Weights of a small encoder-decoder audio transcriber: encoder moe top_k.
Rows from expert 3 of block 3 of the audio encoder, named by matrix and row number. Rows with one number belong to one neuron. Each number is 128 + 24 x the weight over its row's rms, rounded and kept within 0 to 255. All counts start at 0. Numbers have three digits each. After the name is the row's rms in percent of the matrix's.
# up: expert up (encoder.blocks.3.mlp.up, 4x128x256), inputs 0-63
# down: expert down (encoder.blocks.3.mlp.down, 4x256x128, transposed), outputs 0-63
up.76 113:103148093141134133143140153107157180108118113143155086150190116122176138125145111137147137097149138130135150151094167127131165120113119152143173125141141144161134139151125198102092119159080072
up.77 102:101103133127097108117139119115113179130171158115117116111123126121090118132117104119101125132126148144124100104191135167137124132139141076143156102124131086124094089151137120111097130097146119
up.78 099:148139101113089124140184135137106123123115151132141132120131125143125149142115159132127122093153120144112076119145102192127100131134138117176097106119108140102184167162113143143132116116121108
up.79 100:078166139104128131135131106136120145109139200137089154094109097129090125103142124099075119125092136140157139194101114148119104131129126111128140112134105093106155178162141102119069122124086183
up.80 094:133141106118137119101148101138144110101086111123119155151099166142085133124148176178096154159135138148152105095137129130139104116117094097088136146101091109158150074152128097091142095136122140
up.81 095:130118090109127142153118154112152173112109109145120127167135133087125126115116167126090124125084110115145135117099131130140108149125119149083126130117106139146123194120165119128145115157077104
up.82 096:084137102132114155148139133151122127135088154142172140080149086122150131121120163113132124163175097186150090100102122117089135132110128124153106120089145163107141092142141140140163130114122081
up.83 106:157138178147119125120142120151091106064059118148140103140155107092113119118167124115122127093129106134123117127138108100128132134136131124188168131171080175152124135110125115142151153106176107
up.84 107:128105100121124131042133115121173078139148172112141106153109134145123098159112114156147148141081148162113127128159109129125123106102117141133099125141136104174158087135147142144091118123139118
up.85 092:138157145141126085094170133116097145120132142099106127127125110130112124130127115124114135085101098136133146086073150160133146120137136157129128154181189141188131103108137102101100155100198112
up.86 092:123154118113123147104135124136153135129110153122125090138146135099129124131110155140094142122172127130186062100111114145128121122118128134139145132126172141133109073116140106149139140134088132
up.87 097:144144113112089136096125130128081114138121136168115100146131120131084140107128137098152120111103136127079122142157085138144145154126133085141104112108084177143157122117111118131140143063165107
up.88 110:122122137133130159145159118121105133185155170127100145141091108127061121126175110085112102139067139140123128134151116109127113108132139139102100133150094159146179139135139133116139168150091132
up.89 106:147206125087134137111163154131107149147145133104111115120143142101126159118136120056160137121167149146132113117123141081118139111133124142113101135138138140153154177154138118129121145170139136
up.90 090:142104133098119111098155103103171137147130098106125095093075117165109118134124123091129140110158153071143171128115106096125154158116119147124121112116126172115103155090112114112124165165182132
up.91 097:138150099177105147199123152094126125122161144132113109110108092117132135152181128171107111123136088137127107127111031119127139173128119122138136113119152110066147150162113137141151154140116146
up.92 122:158133106144104112093114146144148094110119135128141150137103074108124079123122130149135127092136101134152127124149069120121077152145127124106131142142147106156087121124115104101078122114184123
up.93 093:118146150082125166104113117092132108152095145137163135152116164116144098126067126109130118125124133173106142131085150074107119147158133110128139138122111121100109127100132187146081135124113159
up.94 101:156166097098130119121188129103141144168170120104138128135157159122124131125127161111128110169127156130105142142084135125190110102098135171136131119125110122133119182136134121119159154122117171
up.95 097:168106137147157128186122147152153101120108106124146114156144136141149099123153121172158101101135129150111127111136123097128118115131142107197164112152147127139127118100137164124101098113111129
up.96 093:163148115148129115111111129145115141089149162167163098134155145136131095121147139161100101131119142134155123106127130127143107106112123141107109140170144126135152108095115115160129132189115125
up.97 094:119134153149113175172143118149090114139101079119095108188091129147088120123138100157066121137122132117140145132128158159133140093144116114124156111109139169155151135130128091109128197110152119
up.98 100:127162110111138081157112140072125112179155129162140137137144160158111127126139142145151142133140134089149093106148115144146149111123129173115161135159097134095148158179147158114152077152155156
up.99 101:152120105115132142205142126153099118146152193129133121138088087129149174146108104100102126131154106110154153143102102156126130135097131078071112121108124109121130139136109117157110157119083107
up.100 093:124121142134126124149094105115149127160156109160134130095136170133130140103143131132158117133126149099139111122093120168108145162135126103094147103153121164129095134032140176140133138107097107
up.101 097:121160137122132084136125138085148114115188194112156151133177125127129104124123163099161139145124104090128124107158129117168149125128111129120082124155166133138122102156113155106152137145093096
up.102 096:173121111144123140102120141127100139136109142166116137133150100140115124133110104101197151155130142074088163164138127051113115147169148137147118141131135121149111090096134104132165128101192097
up.103 095:117132150128100097094134094149085142152158131129104133096110115088127136112076087125088128183121134102058117163135089150128148131137128092158155136157137039152143142133082140108146104101120130
up.104 098:131125115158118124125092108118139167103131136154109146108136172141133150138088142134132128087130135137104049134142118132108168141147152148114118129171111141151121083173143119120161130129099108
up.105 107:139139120139105136127118091118107145176141144147149125068147095160124086131118117103121142110077146125101130121127155123134165103101144166075153108143152143167092110092138115156082130123160196
up.106 093:101134161156111124161146121169105136080122130122136138102085120140150117123161109150151156166140128112127137112117125135143130170105117178128160149139170158136103142145093137123115114134166125
up.107 088:177135127134137139098133116123139144085149181089137114104099122110118153146158091157134143136158127135118147109126133124138130117107125096114114132127154144092137112110108141155130110126139125
up.108 112:133121138152128120141138116101095131125096141134136135115166124136117146125149103096131124149138104134133138139119132161096163144101133075130123141116095091142130108122143139112199097110135098
up.109 095:161100128128126064106122134149117124117153134145147143088147134099194130108069108141143143130111143139084107092112156077141150154175133137114100138131139151136143132066116130130143108104128108
up.110 105:105134111160124128113134137134080151167108153118154130161109132149135110113154123147126127071065146092155085124153060184135126122154137119155133140099130096152123127175103156123100152098121069
up.111 101:157151102104145108102100167099150088101099073111133102130112152138100092123143080088138154095066140107126149142160137138122185099134114159148154130091129115123163108090122138123099136125128132
up.112 099:121113121118125097094156126130131092183121176140121143115094178126109088152122097143133150145146129142089120144119140159109057109144134132152140122110121141143141116193115149118119125102106133
up.113 097:152111126164137172119124180123085150123052081143119152136146119140115143136113165141097116113150126153102113129132116101170162133105121090150169116115182118127183109100138125146117123178144124
up.114 094:161101081174113109175092128160095156143100192137102135087158125162145110115113102128128127106119135145144144101136126104126125147095138161120141109135175127130160143137123076161129135160134113
up.115 095:144183141118119123119119141164155088109106115145165128141117103128158138158108180150135168096124118145133119102125149117094109137146134161100127120107126116132134179124144148135101132150157166
up.116 100:144150119095118132109133153165140102144141092085111115149140165083137152135188148130141140082104112158131140135137105133126134090168123149158176110113110145138127123161132103125106113109142156
up.117 098:106122133121131143132129108178126131088136132101110136089140158116130111137174086102132159175130118115127089083132149129083140129147125121150080134134119119168110144096116140147143108136156118
up.118 099:135076162156139106132150111098113086097135115169119140136136193113116136125192121140144144130083137162126134114115108126143153134156135148149102130105153153162121161177136158114165145115105127
up.119 099:149112085116126089128135135155156164056141166098141115181158112100121102093162104110137087150192147110098107142183181110145112137147107136183130104124147136126113119163125138131113107173151113
up.120 093:108083118137133133138140128167170093166150125151120120104140152100117168115119101179153109132124122129102125162136094154111133155117122157124089136098137134122144104089110094093152137109135086
up.121 094:161135138145131129101104102152116091104116122115134136165106137115147061147088096178145136143164122134103140114127107126126121138126125097155140113172133108090081145124108138159152128185147094
up.122 108:146138088108136141095122090142100159122128092081133147070150160138134145129180072136104167132119125128111100126113120120116158175138130148113090138109136114131141084115117129120163117130229149
down.76 118:110145150082151104134096091140136126127143113138178077082112155152150119123101107113130123114116117109100131133114150135147149139103098152129117117141108121109105141106148123149131135112127168
down.77 110:113143138122083132091123123159140136179150175154118100103126105150105104114152145116108126127159109105132151143122108115130137103168122164127111132148120160162089131141103128128149095151153147
down.78 099:146146112153121112144116122151140076144101124098113138105135126160146069137096103167105112175122130171141148164154137151143158133108131108120124152127119098110159138148100170151161113119151150
down.79 097:128115102109157085090090156125166125141136146130105125119138136148101124139097128130148106069092091162134167123069133094100167121140089142092119124132124125112152116093082110120141157113157117
down.80 095:146143110132168177149125099091111119119157094109121115117181149129153096141089126137107102140129135175161134116099165111115141151156131129162144164142137101065147167134077134157123108123122143
down.81 099:108146121114127166133122134135127125171138171150110160169207147135153104110135102144091116105155139140129122111124113151122102142130105125105161090116096193123186110119108121083170133140167135
down.82 101:125128098138138083127102151136177132102152082145132143144085125104122131150100121150148135148121125149111110135135100107119121127123122128118113127106086118116097118120118139123171072107157155
down.83 107:114107111119173131133123116138142117100132118111175146107139137119106117140128188114102118099127109123090154144102107110118151155142133085121140120142088089158130085202135163124125073106095147
down.84 107:121119157091155166137114092127142157168117097175146123168157143121160131139099133114066085136113169152108084150110149156098137130080129126136154155163117145106117115135099151133119160108153076
down.85 095:104174121118151190128108092162156109087144185132136107138166143119122134167134142142093105138136127150117129096120132097102163140110112108129141126118111158137111124170075138091123134168117108
down.86 089:069114142135136140101111150121149095161130122157134125160135144119122137114093122088139152167096125162121104150134092126121122143116109114104114168107141139131068166143176084124136077155156157
down.87 100:135111115098107112175096122146116103126122190099121116121129109118092135148105147135147177130156131126176140137115089132108122122133151156114103137127134132096101169154146176137103122099121145
down.88 114:080095065141177117075136145109191142122094145115107127147083117133110103120145143146129140108133095146145118103088168116083104171112124167099103121149117079130094117116085093110138126143126147
down.89 099:142146107129127127092137110148133087141146171138143096167132070129118151126102110133185150090084164156096117094108124150102074190103100146119124149170129120142101130134105139124112137144120136
down.90 089:125117100107125132139132128120144129152121138175136159125148137131133152165167162110057084081117115145115106120145136052127094108179121115100134131144133119080092133133096150141133153135093122
down.91 091:125122128110117105122151191130140136086096130102104189129148095073160182106172099136155131126156159123086124117109136124108122106104159126119169118093103125129133134151120110129102143106150151
down.92 129:128153138117110131108159171134111138139150134125113126112166131118134087188130085138159137138149160116138106155166085116160171090096129161160116159106127095109159071137136111134127142122171148
down.93 097:131131131133092155160131143152091112098126160148163112128109129176135103157129172113090163130148095130132162103106131095110187131132112141125100122118106110141131107143121091160151122103104102
down.94 095:125088100077148129109089096126156152116114087120125134123160132159143134151110133087123132112120157122097114123121117139105106162073133165140123156192175125170135158165138181125102119094146131
down.95 096:101115111085134178129115108132163118130168121157139129137075135157151119141147089114079123143169127083159115122108091126111103110150082127159120100135123087075160098096152150178143140088131140
down.96 092:156120109130099101098075098101121141082098119153163113161134106105133100120145144077149138146125120123147169091142139098147114170115178107094110134138096132134099118123136115114137159134127171
down.97 096:129106117077122138118115082087182158113169171099158132148103134111107113170138123127077084137131118142102110087118096166147134162138148118142126149099112089113143119150152125101138105102124107
down.98 095:115152138170166130119102153124119104122126145104148129125139115131182189160106160097159142147109125141157168131178127062108115160167110107090089115098121134114123129165114135090114114089076134
down.99 099:143149151150134146127108124151150140137125127114121125143140095133181093108125092104104112114140129139145119119148149126101115136133118160160076113124160144167089123117154133124091114169166158
down.100 098:120144060080156110098128129137148111131089134141134100118110091122140121098101107130105115162170134119113163127124171120125158129122157096124107149152102084144194122122114150143133110128096113
down.101 100:088158171133138099120128121100124146102117155115163120139111165155137117117114202098141147108140088104129171115125066114150128174134161142084103114132135099171142112107130173154119109182081140
down.102 091:141150140100104147112172149121140104133146077142110146110112108139122133122158139186146105118163131060159121161104114059124141186140152082098123111139120130154089145113128116142100158192092153
down.103 100:106151096145129094116178152129127177111122101106143096134143143113123116098133085167127131106164111146111147146096106119097104110098160100115088162117153140121112125109132150124130091145160141
down.104 092:118136152136153121127153122107132089119121140163153135115093144166131122128124159115177096157056130136151126133131133168121105113108131192106113123116154145128129122119155131149101146122105131
down.105 104:133070120126081099133127157134159102129079151133099098120152079149053107106124104102132134081122158113170125123163110123132167146140113127152125103140099123126118132171128127148159126144110138
down.106 098:152165145096130122153091156120124116116159132114113146117151137153107143119152091120129147093111121115087164189139141168146131161116161108127156105187133104132118151151156119165090118100114075
down.107 089:101154133150162115109128105179129099137135144166120138136130165091151134113093121157128146112116092111157133134108110131149098113125138127088119118075138084207133121140142094132144137114134107
down.108 105:115111137122131134113180155147136152142120134148110130149092133148107163150124130115116094146142135119127119166170173087085142141125117075122124141149156129114146135097098148109113127141120099
down.109 096:156153143106116132157124112176097159075059116100109092165147102120094103109118095132160141104137108126102150128106121139124138147113121159130159096148112134147153109134139139155102140192095156
down.110 106:136147124110130178129133111131142110146092154157112127119140117126121133136135156151139149156111189146138154161111136118129103109094139159155109137118142132114126084129107168158108187145145101
down.111 099:098145133138169143128096097142143162136163100122101110101102145147142139155157156154114145141147105136174132154129125146103157151109140109160092109050095116108137147131128121103169104098102129
down.112 095:126121129184153117111127095151142123132128171145156128135125110103131143098132146091136115108089130146172134122135128121126143126157146186150173107150133126166092133145160139084131105147146082
down.113 094:154152156173107150145127137127119125151158115098127131096149137077105150137108123128158117184144182146113095167129114150145125111128178141118112096103115097131128138163125132104101145128087167
down.114 094:123129129111134149139188124132097100147119164130116095134151109136094126124101100166121141144109109101107104141113136133161173113147117119115095124163102122169146126121135117107101131179143155
down.115 099:152138121113142125103119107144109121146145178116135117145083137144141114102139121141169115157101127123114130083115111125088129147092100138125142136141094121165166097115135129099110175078117126
down.116 106:136143090118133150153142148119130120143144155148111101136075127116140114099141131152065147173166163152145100105150110129082099131143141165132158129132134102129149126160147140147118142146119147
down.117 094:130103165124140099120136116144147163130125134117155101106190162090109120155153080114137137117140115116101111123131137140162135145178133127094152143111112148116097156122130118114143123151122107
down.118 102:129119127139157136112132127118130137162126117118163145117110119109080158124159140138141103162128144105148082081135167135149112089126120104147135109095126124098115141141154162064112161128110137
down.119 096:140144120156181107110114134134108110074099101095150144097134122132147113138165092147095103142131111117139138124118147174175113126124124148122157134114138150139113153053178075141141122131142117
down.120 097:132101115169079097147122124127126157126105143135144089149131146095077100133095135171142108134113115170118114141117098095115146107106105093124114147107151166146135087101140131129118099115145153
down.121 098:159120152120110126170171137164129116112102131119128147097140140100112081121138148141101152118126063125102126117145122119147169106150091157128128129137147087137136110123121072151106102108111160
down.122 104:144167100080118145152134148164161106155137135121151116149113115148113146135147128132089108065134117139071132125138113167105129164132106125130116140102153127099140114110101100118083092133098110