Rows from expert 0 of block 7 of the audio encoder, named by matrix and row number. Rows with one number belong to one neuron. Each number is 500 + 25 x the weight over its row's rms, rounded and kept within 0 to 999. All counts start at 0. Numbers have three digits each. After the name is the row's rms in percent of the matrix's.
# up: expert up (encoder.blocks.7.mlp.up, 4x128x256), inputs 86-171
# down: expert down (encoder.blocks.7.mlp.down, 4x256x128, transposed), outputs 86-171
up.74 098:516460468461517547520516518515494505518448477513498521502498493506572491513508490489483472542500474537490531526506479498509468545484552459509478481510503498523555518495526508470547497522514494508559502511486510509528479468510520484509514486487508514533555496
down.74 099:492534485506506509496509511532508481489488547511527508537513461465547500484487521457501514511478494478462509500503529506494504534503530504485481504495478494498524536467494514478495540576511544502463507512530459536500523513530539508485492512483499469516454499
up.75 107:525527504493470467514480509491469514489492546514513522515480499500480506507495523505502538519509467528538463500532500455511492494456487525540536514482550517521501495538472486517519519480464511508481509472528487499470516530471503491479501465501479484502531457
down.75 112:498501496477526507461520509471501496517532536533499478513496492542525497502458493516519486469490530486511512520472491497546498506514494511529533482464455539484499547511498505506463548498523500499466485490533460470564474513479541477524533499484557478469476485
up.76 101:543491466478489489484482541519513488538509501520533497485516491511542477506502536499512473484514487439521536485465551491504528492517502486531516496518477530451494480517514479510542498503486500488538501443547527475504489467495499493520512535492495519529490493
down.76 099:490466501475478496525484526498511522510511490494516473447569551454481592497484505512526531515488510468491488506500470526493511530518456526490503508482488484477507506513529512467520476474484501533456497492523477554448507566499493499453483508464497519529484474
up.77 108:520495454483483529501543485510487494503518467491550516490517503479471471499488481478472514523520508533533466500469523541498516491486493488534497498507513532464507500491549528471623497525503516501528494512510521493532494519506497506498527485508534488494451514
down.77 105:478516471505470500514493522470525529525456544491480503538511501483483496525542467473473501479504509529483523502538542473468489505496481527526525493494532496482505480467507523540476536545516473467472494455542483491493522545543506513523490508488523480490510448
up.78 094:457540524509507456490479516500484512506521498498452479488500499488504503477492484516538460533485520544482543448533542519510519478505494506489554527480479520462489500482498513495496516490475513509566503543515506505530465496493508486453504523468568534525504534
down.78 095:478483551534481510500511481485517493490472466482468499509496575474495495516457466491493485478451481444510495470493445480529482492496493486530503530540530461522482489519504468474490537513472503524511522500492488484491481506470561527509533493479523500456490518
up.79 109:523499469497519535525495500479475511534485495500465508485472481494495462497439516483474508495523495516496467444515526458503490477527503527498508531498513508516481467460523505529509510516530481479451498544451504501516512455529505493534540500553512511489513469
down.79 101:504492561539485527446495523528491477469532527490517490518498472477473496535506495457549508519530534437515498528524479479474493534482514482527548488492490504499511522448477506433514493501522482529500486529509518529473532513520501519462531514525470511486506527
up.80 101:510460520522515518505500510492475460490488481512499494505514509506495515549526509544500506489517499495494480493481506516549517474492512495527537511525484488463472505539444492500521529446463506501481502468497519514507484484530538495504526482516503488501517435
down.80 101:500524494496476538476455507507515475515508499512460460513517551454485518513496482499496500512546555476468495551476486499539494515521504498530484557481434514478495482475470464505469527492491459522530519491517518521529509511484547496481514504503497454524477485
up.81 102:474524492511520457482498504488531506509513527497498497485495480507525479505486514473538505508530527497471513521482505473506543544504468531511519529484508492559517505497512525499508509487497485503501505453529511473535524558471510497497517504508475556509507490
down.81 099:499512531527513515499520486510499524547469514445511490449486507476495490515494491502510466466510509494521507502520521553498507503483473536496550555490524534524496472545494500473454524494454512471469472481493518446501499489496502471454521497486479525488514474
up.82 097:494469536507497498501501503480481492444491500510478481502499494491528512501526506556507469523484480500497511480471501536517489503508509423502497491500482522463526500518486496505556517474482474497518509411533462500486490504520486511500486479496518491483521492
down.82 097:522524494482484499528501516480488487515524456560514492501496530521527505451541500518464459527508450480500562486491472469496472490494504485508516492511507484474509492529452502496463510483484442495519507521529504527538495533468487492534490478482478519491507520
up.83 113:498495487477517450509466512514516448516514470519518523510443523506466502534479512556486460494525545459515484462513505501510493537530453470512553523491488503547476493515437529509538508465460515515477499461507528498511494480536527499479514537501493522482466502
down.83 105:506482476511489523496539489535479496513491464476519551500497526506512494423475492532502464494512493497498519539535476494513499538482501491461454504495438466521505490497514499464496481453467499490482542483484470507517499452501505499464543510542493481519492465
up.84 104:485483543506502531507491540493558485493512475521469513497540534515494537531482498527505493482486507491482502458477532471460498468546468476501513521511468491527441528480517478492511507514424469504502491526463475506465491475533512512501519487548538537474465505
down.84 103:524489488530495474483484484489503484473500506490493466525513494492516476491466497486461507488490505540531532513504459472542512536504538538498459473542512496530523475496448532519523484488456494464505526531496521498473523490484478505518493523494548516488507493
up.85 100:478470486487481485508503470492515501492475498476494487494491515509544514509472506547486463481514495433542484479467500537496488527551516439500474508510505509517484501499482455514513501463503520501494505506545458513518472492539497491494494516536489480476517512
down.85 103:495522459465537485508478472506538478488516448488460527515522506493527510432498455466499475539532509501525529515483505461515488513516481443496500517523467519468484530508506500465496522510522510495486497515479493502499491501509509488526480491489501504473520485
up.86 101:482502465482488483523441492518518495524513463488542553474506486485529503503494478498512535525467522523481492483533508476511468499505483480487494504504509509494502499511523489499521524495502503507529491452468478493450489505478514489542518503482486511514525500
down.86 100:497529489476504497464474480506471485469517498523504461452474471464485476511517471519533515505544496431503480464503467496477512455512503529545511483541476517475510525545502527462543480495491511514431483488501520523531500510501487440469523500529547517502518490
up.87 104:525482492463505491506508483530488478492510505468504478484462478535568515511496497489493426495505503489523533517533511541541498532507521496505445519506504514481531504487486518524546521509481499484522512493519522509459519550530498518505502498487495489480504557
down.87 098:463496474484524445489439457515505494477508528510504507498489528486505518449510513487499464472511501471496529497533515498502504552485524485476580458496501471412508469503474486484471565486496559524444516516537491507507497512536525504514510498492541574516514479
up.88 099:468500501531499499511484494506474530516504497503450518483471516505520482478479476512517507486508515490525478513543481504508533454547518484478526526501506534488496481485495506523495492437474478507510463489604488513476471476482482438506494481460525485462500477
down.88 094:533487490567503482497494481479507466466477496524506481476536521510525553513497538493520510530521465479490496488458495500475477516541492471475470498492423473494500528486512489505495539481506518481501483526557459545513522470505528487528506512488509503467520506
up.89 101:515507519459460485508497501467456510549506507494475503493542516481485501507489523452469520476413459533496498512490517519504497500466494501531521513482480511460504490503511509479511526473515479495511489466506511514472499490478505516498519529532498505504496525
down.89 102:495489502453500497497493528508530499480501498496460504506523543501479428477519496502547551496443525443523495485530489519451471488470512502452479560490527531497490506491492556503542496487469544493525504456434496492475483489503470464455487538485513505506532470
up.90 098:527483474551508449475486534498516494504494462511469493519510503466525475474530487509485539489508502459481480478516464515512491471495504509519484453505495498516531501524504492527531488481506526514504502503516523497468473495495535486507523513464493508519526475
down.90 098:514496503499436524496517549486472490519515504463464505489521463515461546462530498472505493510473470487462497529493532506481522486525520545527484487461528494546525520504472512520530513493482493494515489497487501488498516430496494500516504472500501509479524489
up.91 095:524501476423537517484483508492515491522478539497515575507528485494490499509525519467494503512494516488491452501501500469490506441503484504499504497504491503572471542479457520476461494557494487500465510563490480517454533480504480503494536504505517455481489491
down.91 100:514516458491546470497552465468499524523524531501486488467488451490506483441532474492505467532503484514504481500479483532500474486536506541482494498477510482504478485524505519483493473531561481517510527532462466471491478488455487470491507465480502514540504480
up.92 105:509534521547495542499474466489465471498515436514535480494508538520475501483497500477488511500509506536463527526491519483502507499484465518504494504498491508575470516488433530499505508506491500489515500526482486497499499542414507493511494493489498481512511514
down.92 104:513486488532470500479487480478496496536510498521524499502511530469501486551562486494522493515477524493517475513504514476498487458514476497459530534515493534516491565517457541497472512525487489510562479490522530515512511488496494510524493483518499545520525455
up.93 099:517522470540468520505498524510459536525524480502507521510513504514445507500513437454468516500498511446528534457507499508485505501497507513496484515503497511485506502497533483486426517448537531518515515491525515490513456480479517440486523495500528451508514511
down.93 100:509516517527499497485497516511535492480501468477539503504458486511501528491532480481491525513478529507499500502487479500453516471501510497475562487471493524510485515496526454455524510485498486563510474451482496523492515488497485490491472476498455541439531467
up.94 093:454463502483453507480443483476530494461499540514476458472509486522488496506505550541469470486471480474512497448508510472512493494527455511509464502530476510522514472486485499518501491541458503504504497508501482502471505519517481479480532513468510532519526495
down.94 094:511502554543502541523516579490473441482531477471476525493466483500509529521491474547532480499548509483512454490492504491473479491506496477493467510438476508479485507509482469490495510513509489492516484492492470500532504479480485496511513456459522505512475497
up.95 104:477513505501483467491510465499516540501472486486528479489527536536514516504518459494532489483446480539500480498498523477476525514559517460506496494520504484536484501488485490501490504498500476483484519503501512498553529532512511466486509502515508506498478492
down.95 098:482503501488514470490486440491475459460466444503528509538477526464511489508465491500486499509488496503519499480480488521497475523488520488456521498499499455490495438494465507496487510479477490469512476497464475524445543521520491494513518516523482522511463504
up.96 093:508481499495458459509481514492501478504508493468454491475526499511474507516489530471476506506567451515494528520564491501479538529462524490502480508515506485509547464552441516478528515474485486484495521498467503505479500481542483548477525475476508496511493520
down.96 105:489488527517477538493517519466500485498496484512515523498539527495474486482536518515504481493501544472499570510519478479530515485496468540493525525495470527522477537470502451509459517496483510484520487511494490498520508462549471538513489457515512537554462507
up.97 103:528508512499484471506546505474459505509467509492488468489415516512542510467463529471519519484517556535488484557555466500500506543539514465526509500495523518526519498502476516468528503475484489512553482469515542504488510500465485467485495479465523491509485445
down.97 103:498523460557489496503446499493495519474510459498517524532475494528528470515462535534455558473507507503514492481505511497449512545505504529490472501465502486508554518524510494517509506483503517472512483489505523551511515480456521523533511467527541456474489504
up.98 099:548486522482456494507485509522517493488517517530480530515490474504534477507505504498494536517506471460495532496523506517497514462527468503500510472510516496509505497503505498485514489457515500468513493535448469507491493499475495479502531542506494468510521481
down.98 100:469495511527527529521517541493535515507529520477496471490511481537451484454484519537494467500502459508512540533506488464481482495494507502535496474500511518516479488475465476462504496508462474482481516495516519497471529497444465504518524513532470498517481503
up.99 101:471496511560496480508527509520510490555512493495507498492513523512482528507459479531472486515514522436463508568474487517518490509478426509468535506526466532455513535460479522490484497506506489477528486494484507528523493519455521502503494508494520534474483486
down.99 098:492517547517461567532501490508547533525464542529446526494474475471546511486502488514494484491536502544471549517486500500493505459517522497496506531511470555529493491460508547492492494487557506511510473425465511494519513493518443482472503500488548489494497496
up.100 091:486458501524482533494482485472528492484458493478493519489494517522543535496495448486515506527481495507487464522526497548483471496524480499530469508490496471529497499494513459517512503505497510501519493432524461500507495517510525506534473554457519506491490515
down.100 093:520491498514530488546463464521543509460472503489506516513515534509511472522477517533458497524537507496498488497482522496482509497481525492449514498529437448501451463535494493521513508515504531510466524463496487521519484493515464459532484508518475529476494511
up.101 098:471550460478481444527507450499492498545486522498527501499471490501486506509495437515506522496493451526492510510477457472482481493521482490474523481537539485487492502503473524489579502500488482490483491526473498495478494481440505535487502494514454499500472562
down.101 096:501441485503437516489479469526481517509483514458525528506494518499502467501516500488493494501469508495507509505531549487513542476480488440500474454499544522536494460515531493503516510509489500474537479488484527473503473445517501490512478479531513527475500470
up.102 088:513467499514509459501476486473489484514500500528491500518476525508551529529515445505520512520537469551508506513554496479487513514504498477461504510527472468479479514528510482495499484530508517518490517520477517490491499503485452460542514519498485513497438495
down.102 092:502478521543454520483537511479474504518534497504465542496491533507524494476510491505481497478477508498479507511477458518512488528497497514507479507531541510468494494535500495493519490520506511491507511455548519502505511498472505453489440505518494461494476515
up.103 096:488477522437505485479511507469542520484480490484514485493490491493485511518519518517516488495549520527518503526468500544481524491508531510468505506520525492491473503511526508499522494488531478507481494579467500509534512491530494534485495496567543514528502516
down.103 098:521520527481472483444510521468474545506570527457531511520513492508479528506525489498493474477500486571483513472508483511524505492510521497492478502543474502454475458483468480507411512519495471481507528503484468467475540521514555506476545523530482493484492520
up.104 098:532518474534507478495488499498483468496520473510490474503495476494505500521500490528481486477488519469498506492545490534497501487472478506515518478492519517509491481484487542506545498518469483497485492529564498493521476522459491510484515487537534525499483494
down.104 099:493481509516528542488533503493514500493509493545481494485525522494517492546534540524475493529488518505486437525496509441516502453542505478500471472528477507482540509492487488477544496501478496559498548468500505461514485510484502536478522497524518505501510482
up.105 102:477504507537503475501505537493523512531500480467480494482501460486495488515472493555491500469498541497496454509572469554532497536479492529480491506514463477537500510453494506499508515480528484505490501484480520495512541540487471482515489499444488533506487552
down.105 104:514506486498483504485471511523494498480493510490499523493469496531562499505499525485519509479481509466518526511486412491509464492531495533480478517453489466472483492458580522499497531462517491491494457499546475532512547492523489497513530470478516456536510497
up.106 093:496504465512506503520522486452558506488510550526500490490502510472471527548514523478497475501508509490497482541509516500489515487484477508507511511485495485480487509503528491494522489493500503492518490478448476508491517499547495515482480484492531501511471500
down.106 101:495494548475491515453484487530500502537496473487455487499534474515528475519494517490506464483518512510478530495472486507472489495452482457494486508480503525469522481520485493495495545496513489493535505464441473493505450536523456500496534463519473500520504520
up.107 099:463509518481513470510500526438511524506510542505489470487525485494495499444511506472513502494474565498513500489475498479493486519493516470534539510516500477489494474513462497511501494491458485494518514475464478502518528504432509473520509467505495467514512526
down.107 097:557508467523517547471515465532523514486504537520511497507509506509450526498500532515539492501549457489490500507539523517454450506503530524532512507532492483490508574543468528498491539511481491507516452491530499492508461508503502486471482548516484469524521479
up.108 095:506492525457503469510540497553501491517501464530511492497485518533502488488527510530495486482481493481481478513533473499532504485512493472492486507531517488487511508513517534479491498490521488519530508519519525507459498499455497471511550519456491519480516485
down.108 095:455548497509517527499478503477482483419521530508489502514495495494506473494495524467495488514522493514524540457476513503521504519543526475482472493533497513498442511533533464490494522489498549499496492504502483487482519491519509490518489491438495482505535525
up.109 102:494558496464499494503432500475515488560500466497503510508476515497507465503454470492465523510486496539424511481498514478496480479525496525511501520485496504491504522492552481499478500516531526474535516514483517482467498477503498515524514496507485551520508537
down.109 108:496485488471468581512484542497525457477516499452512447485538493523521516540505504463466491549491510471484495496562491524465497482536499526512483489491516491520477539498538507493486484494499517516522527471553504502498476486507489516479500491556468539456504467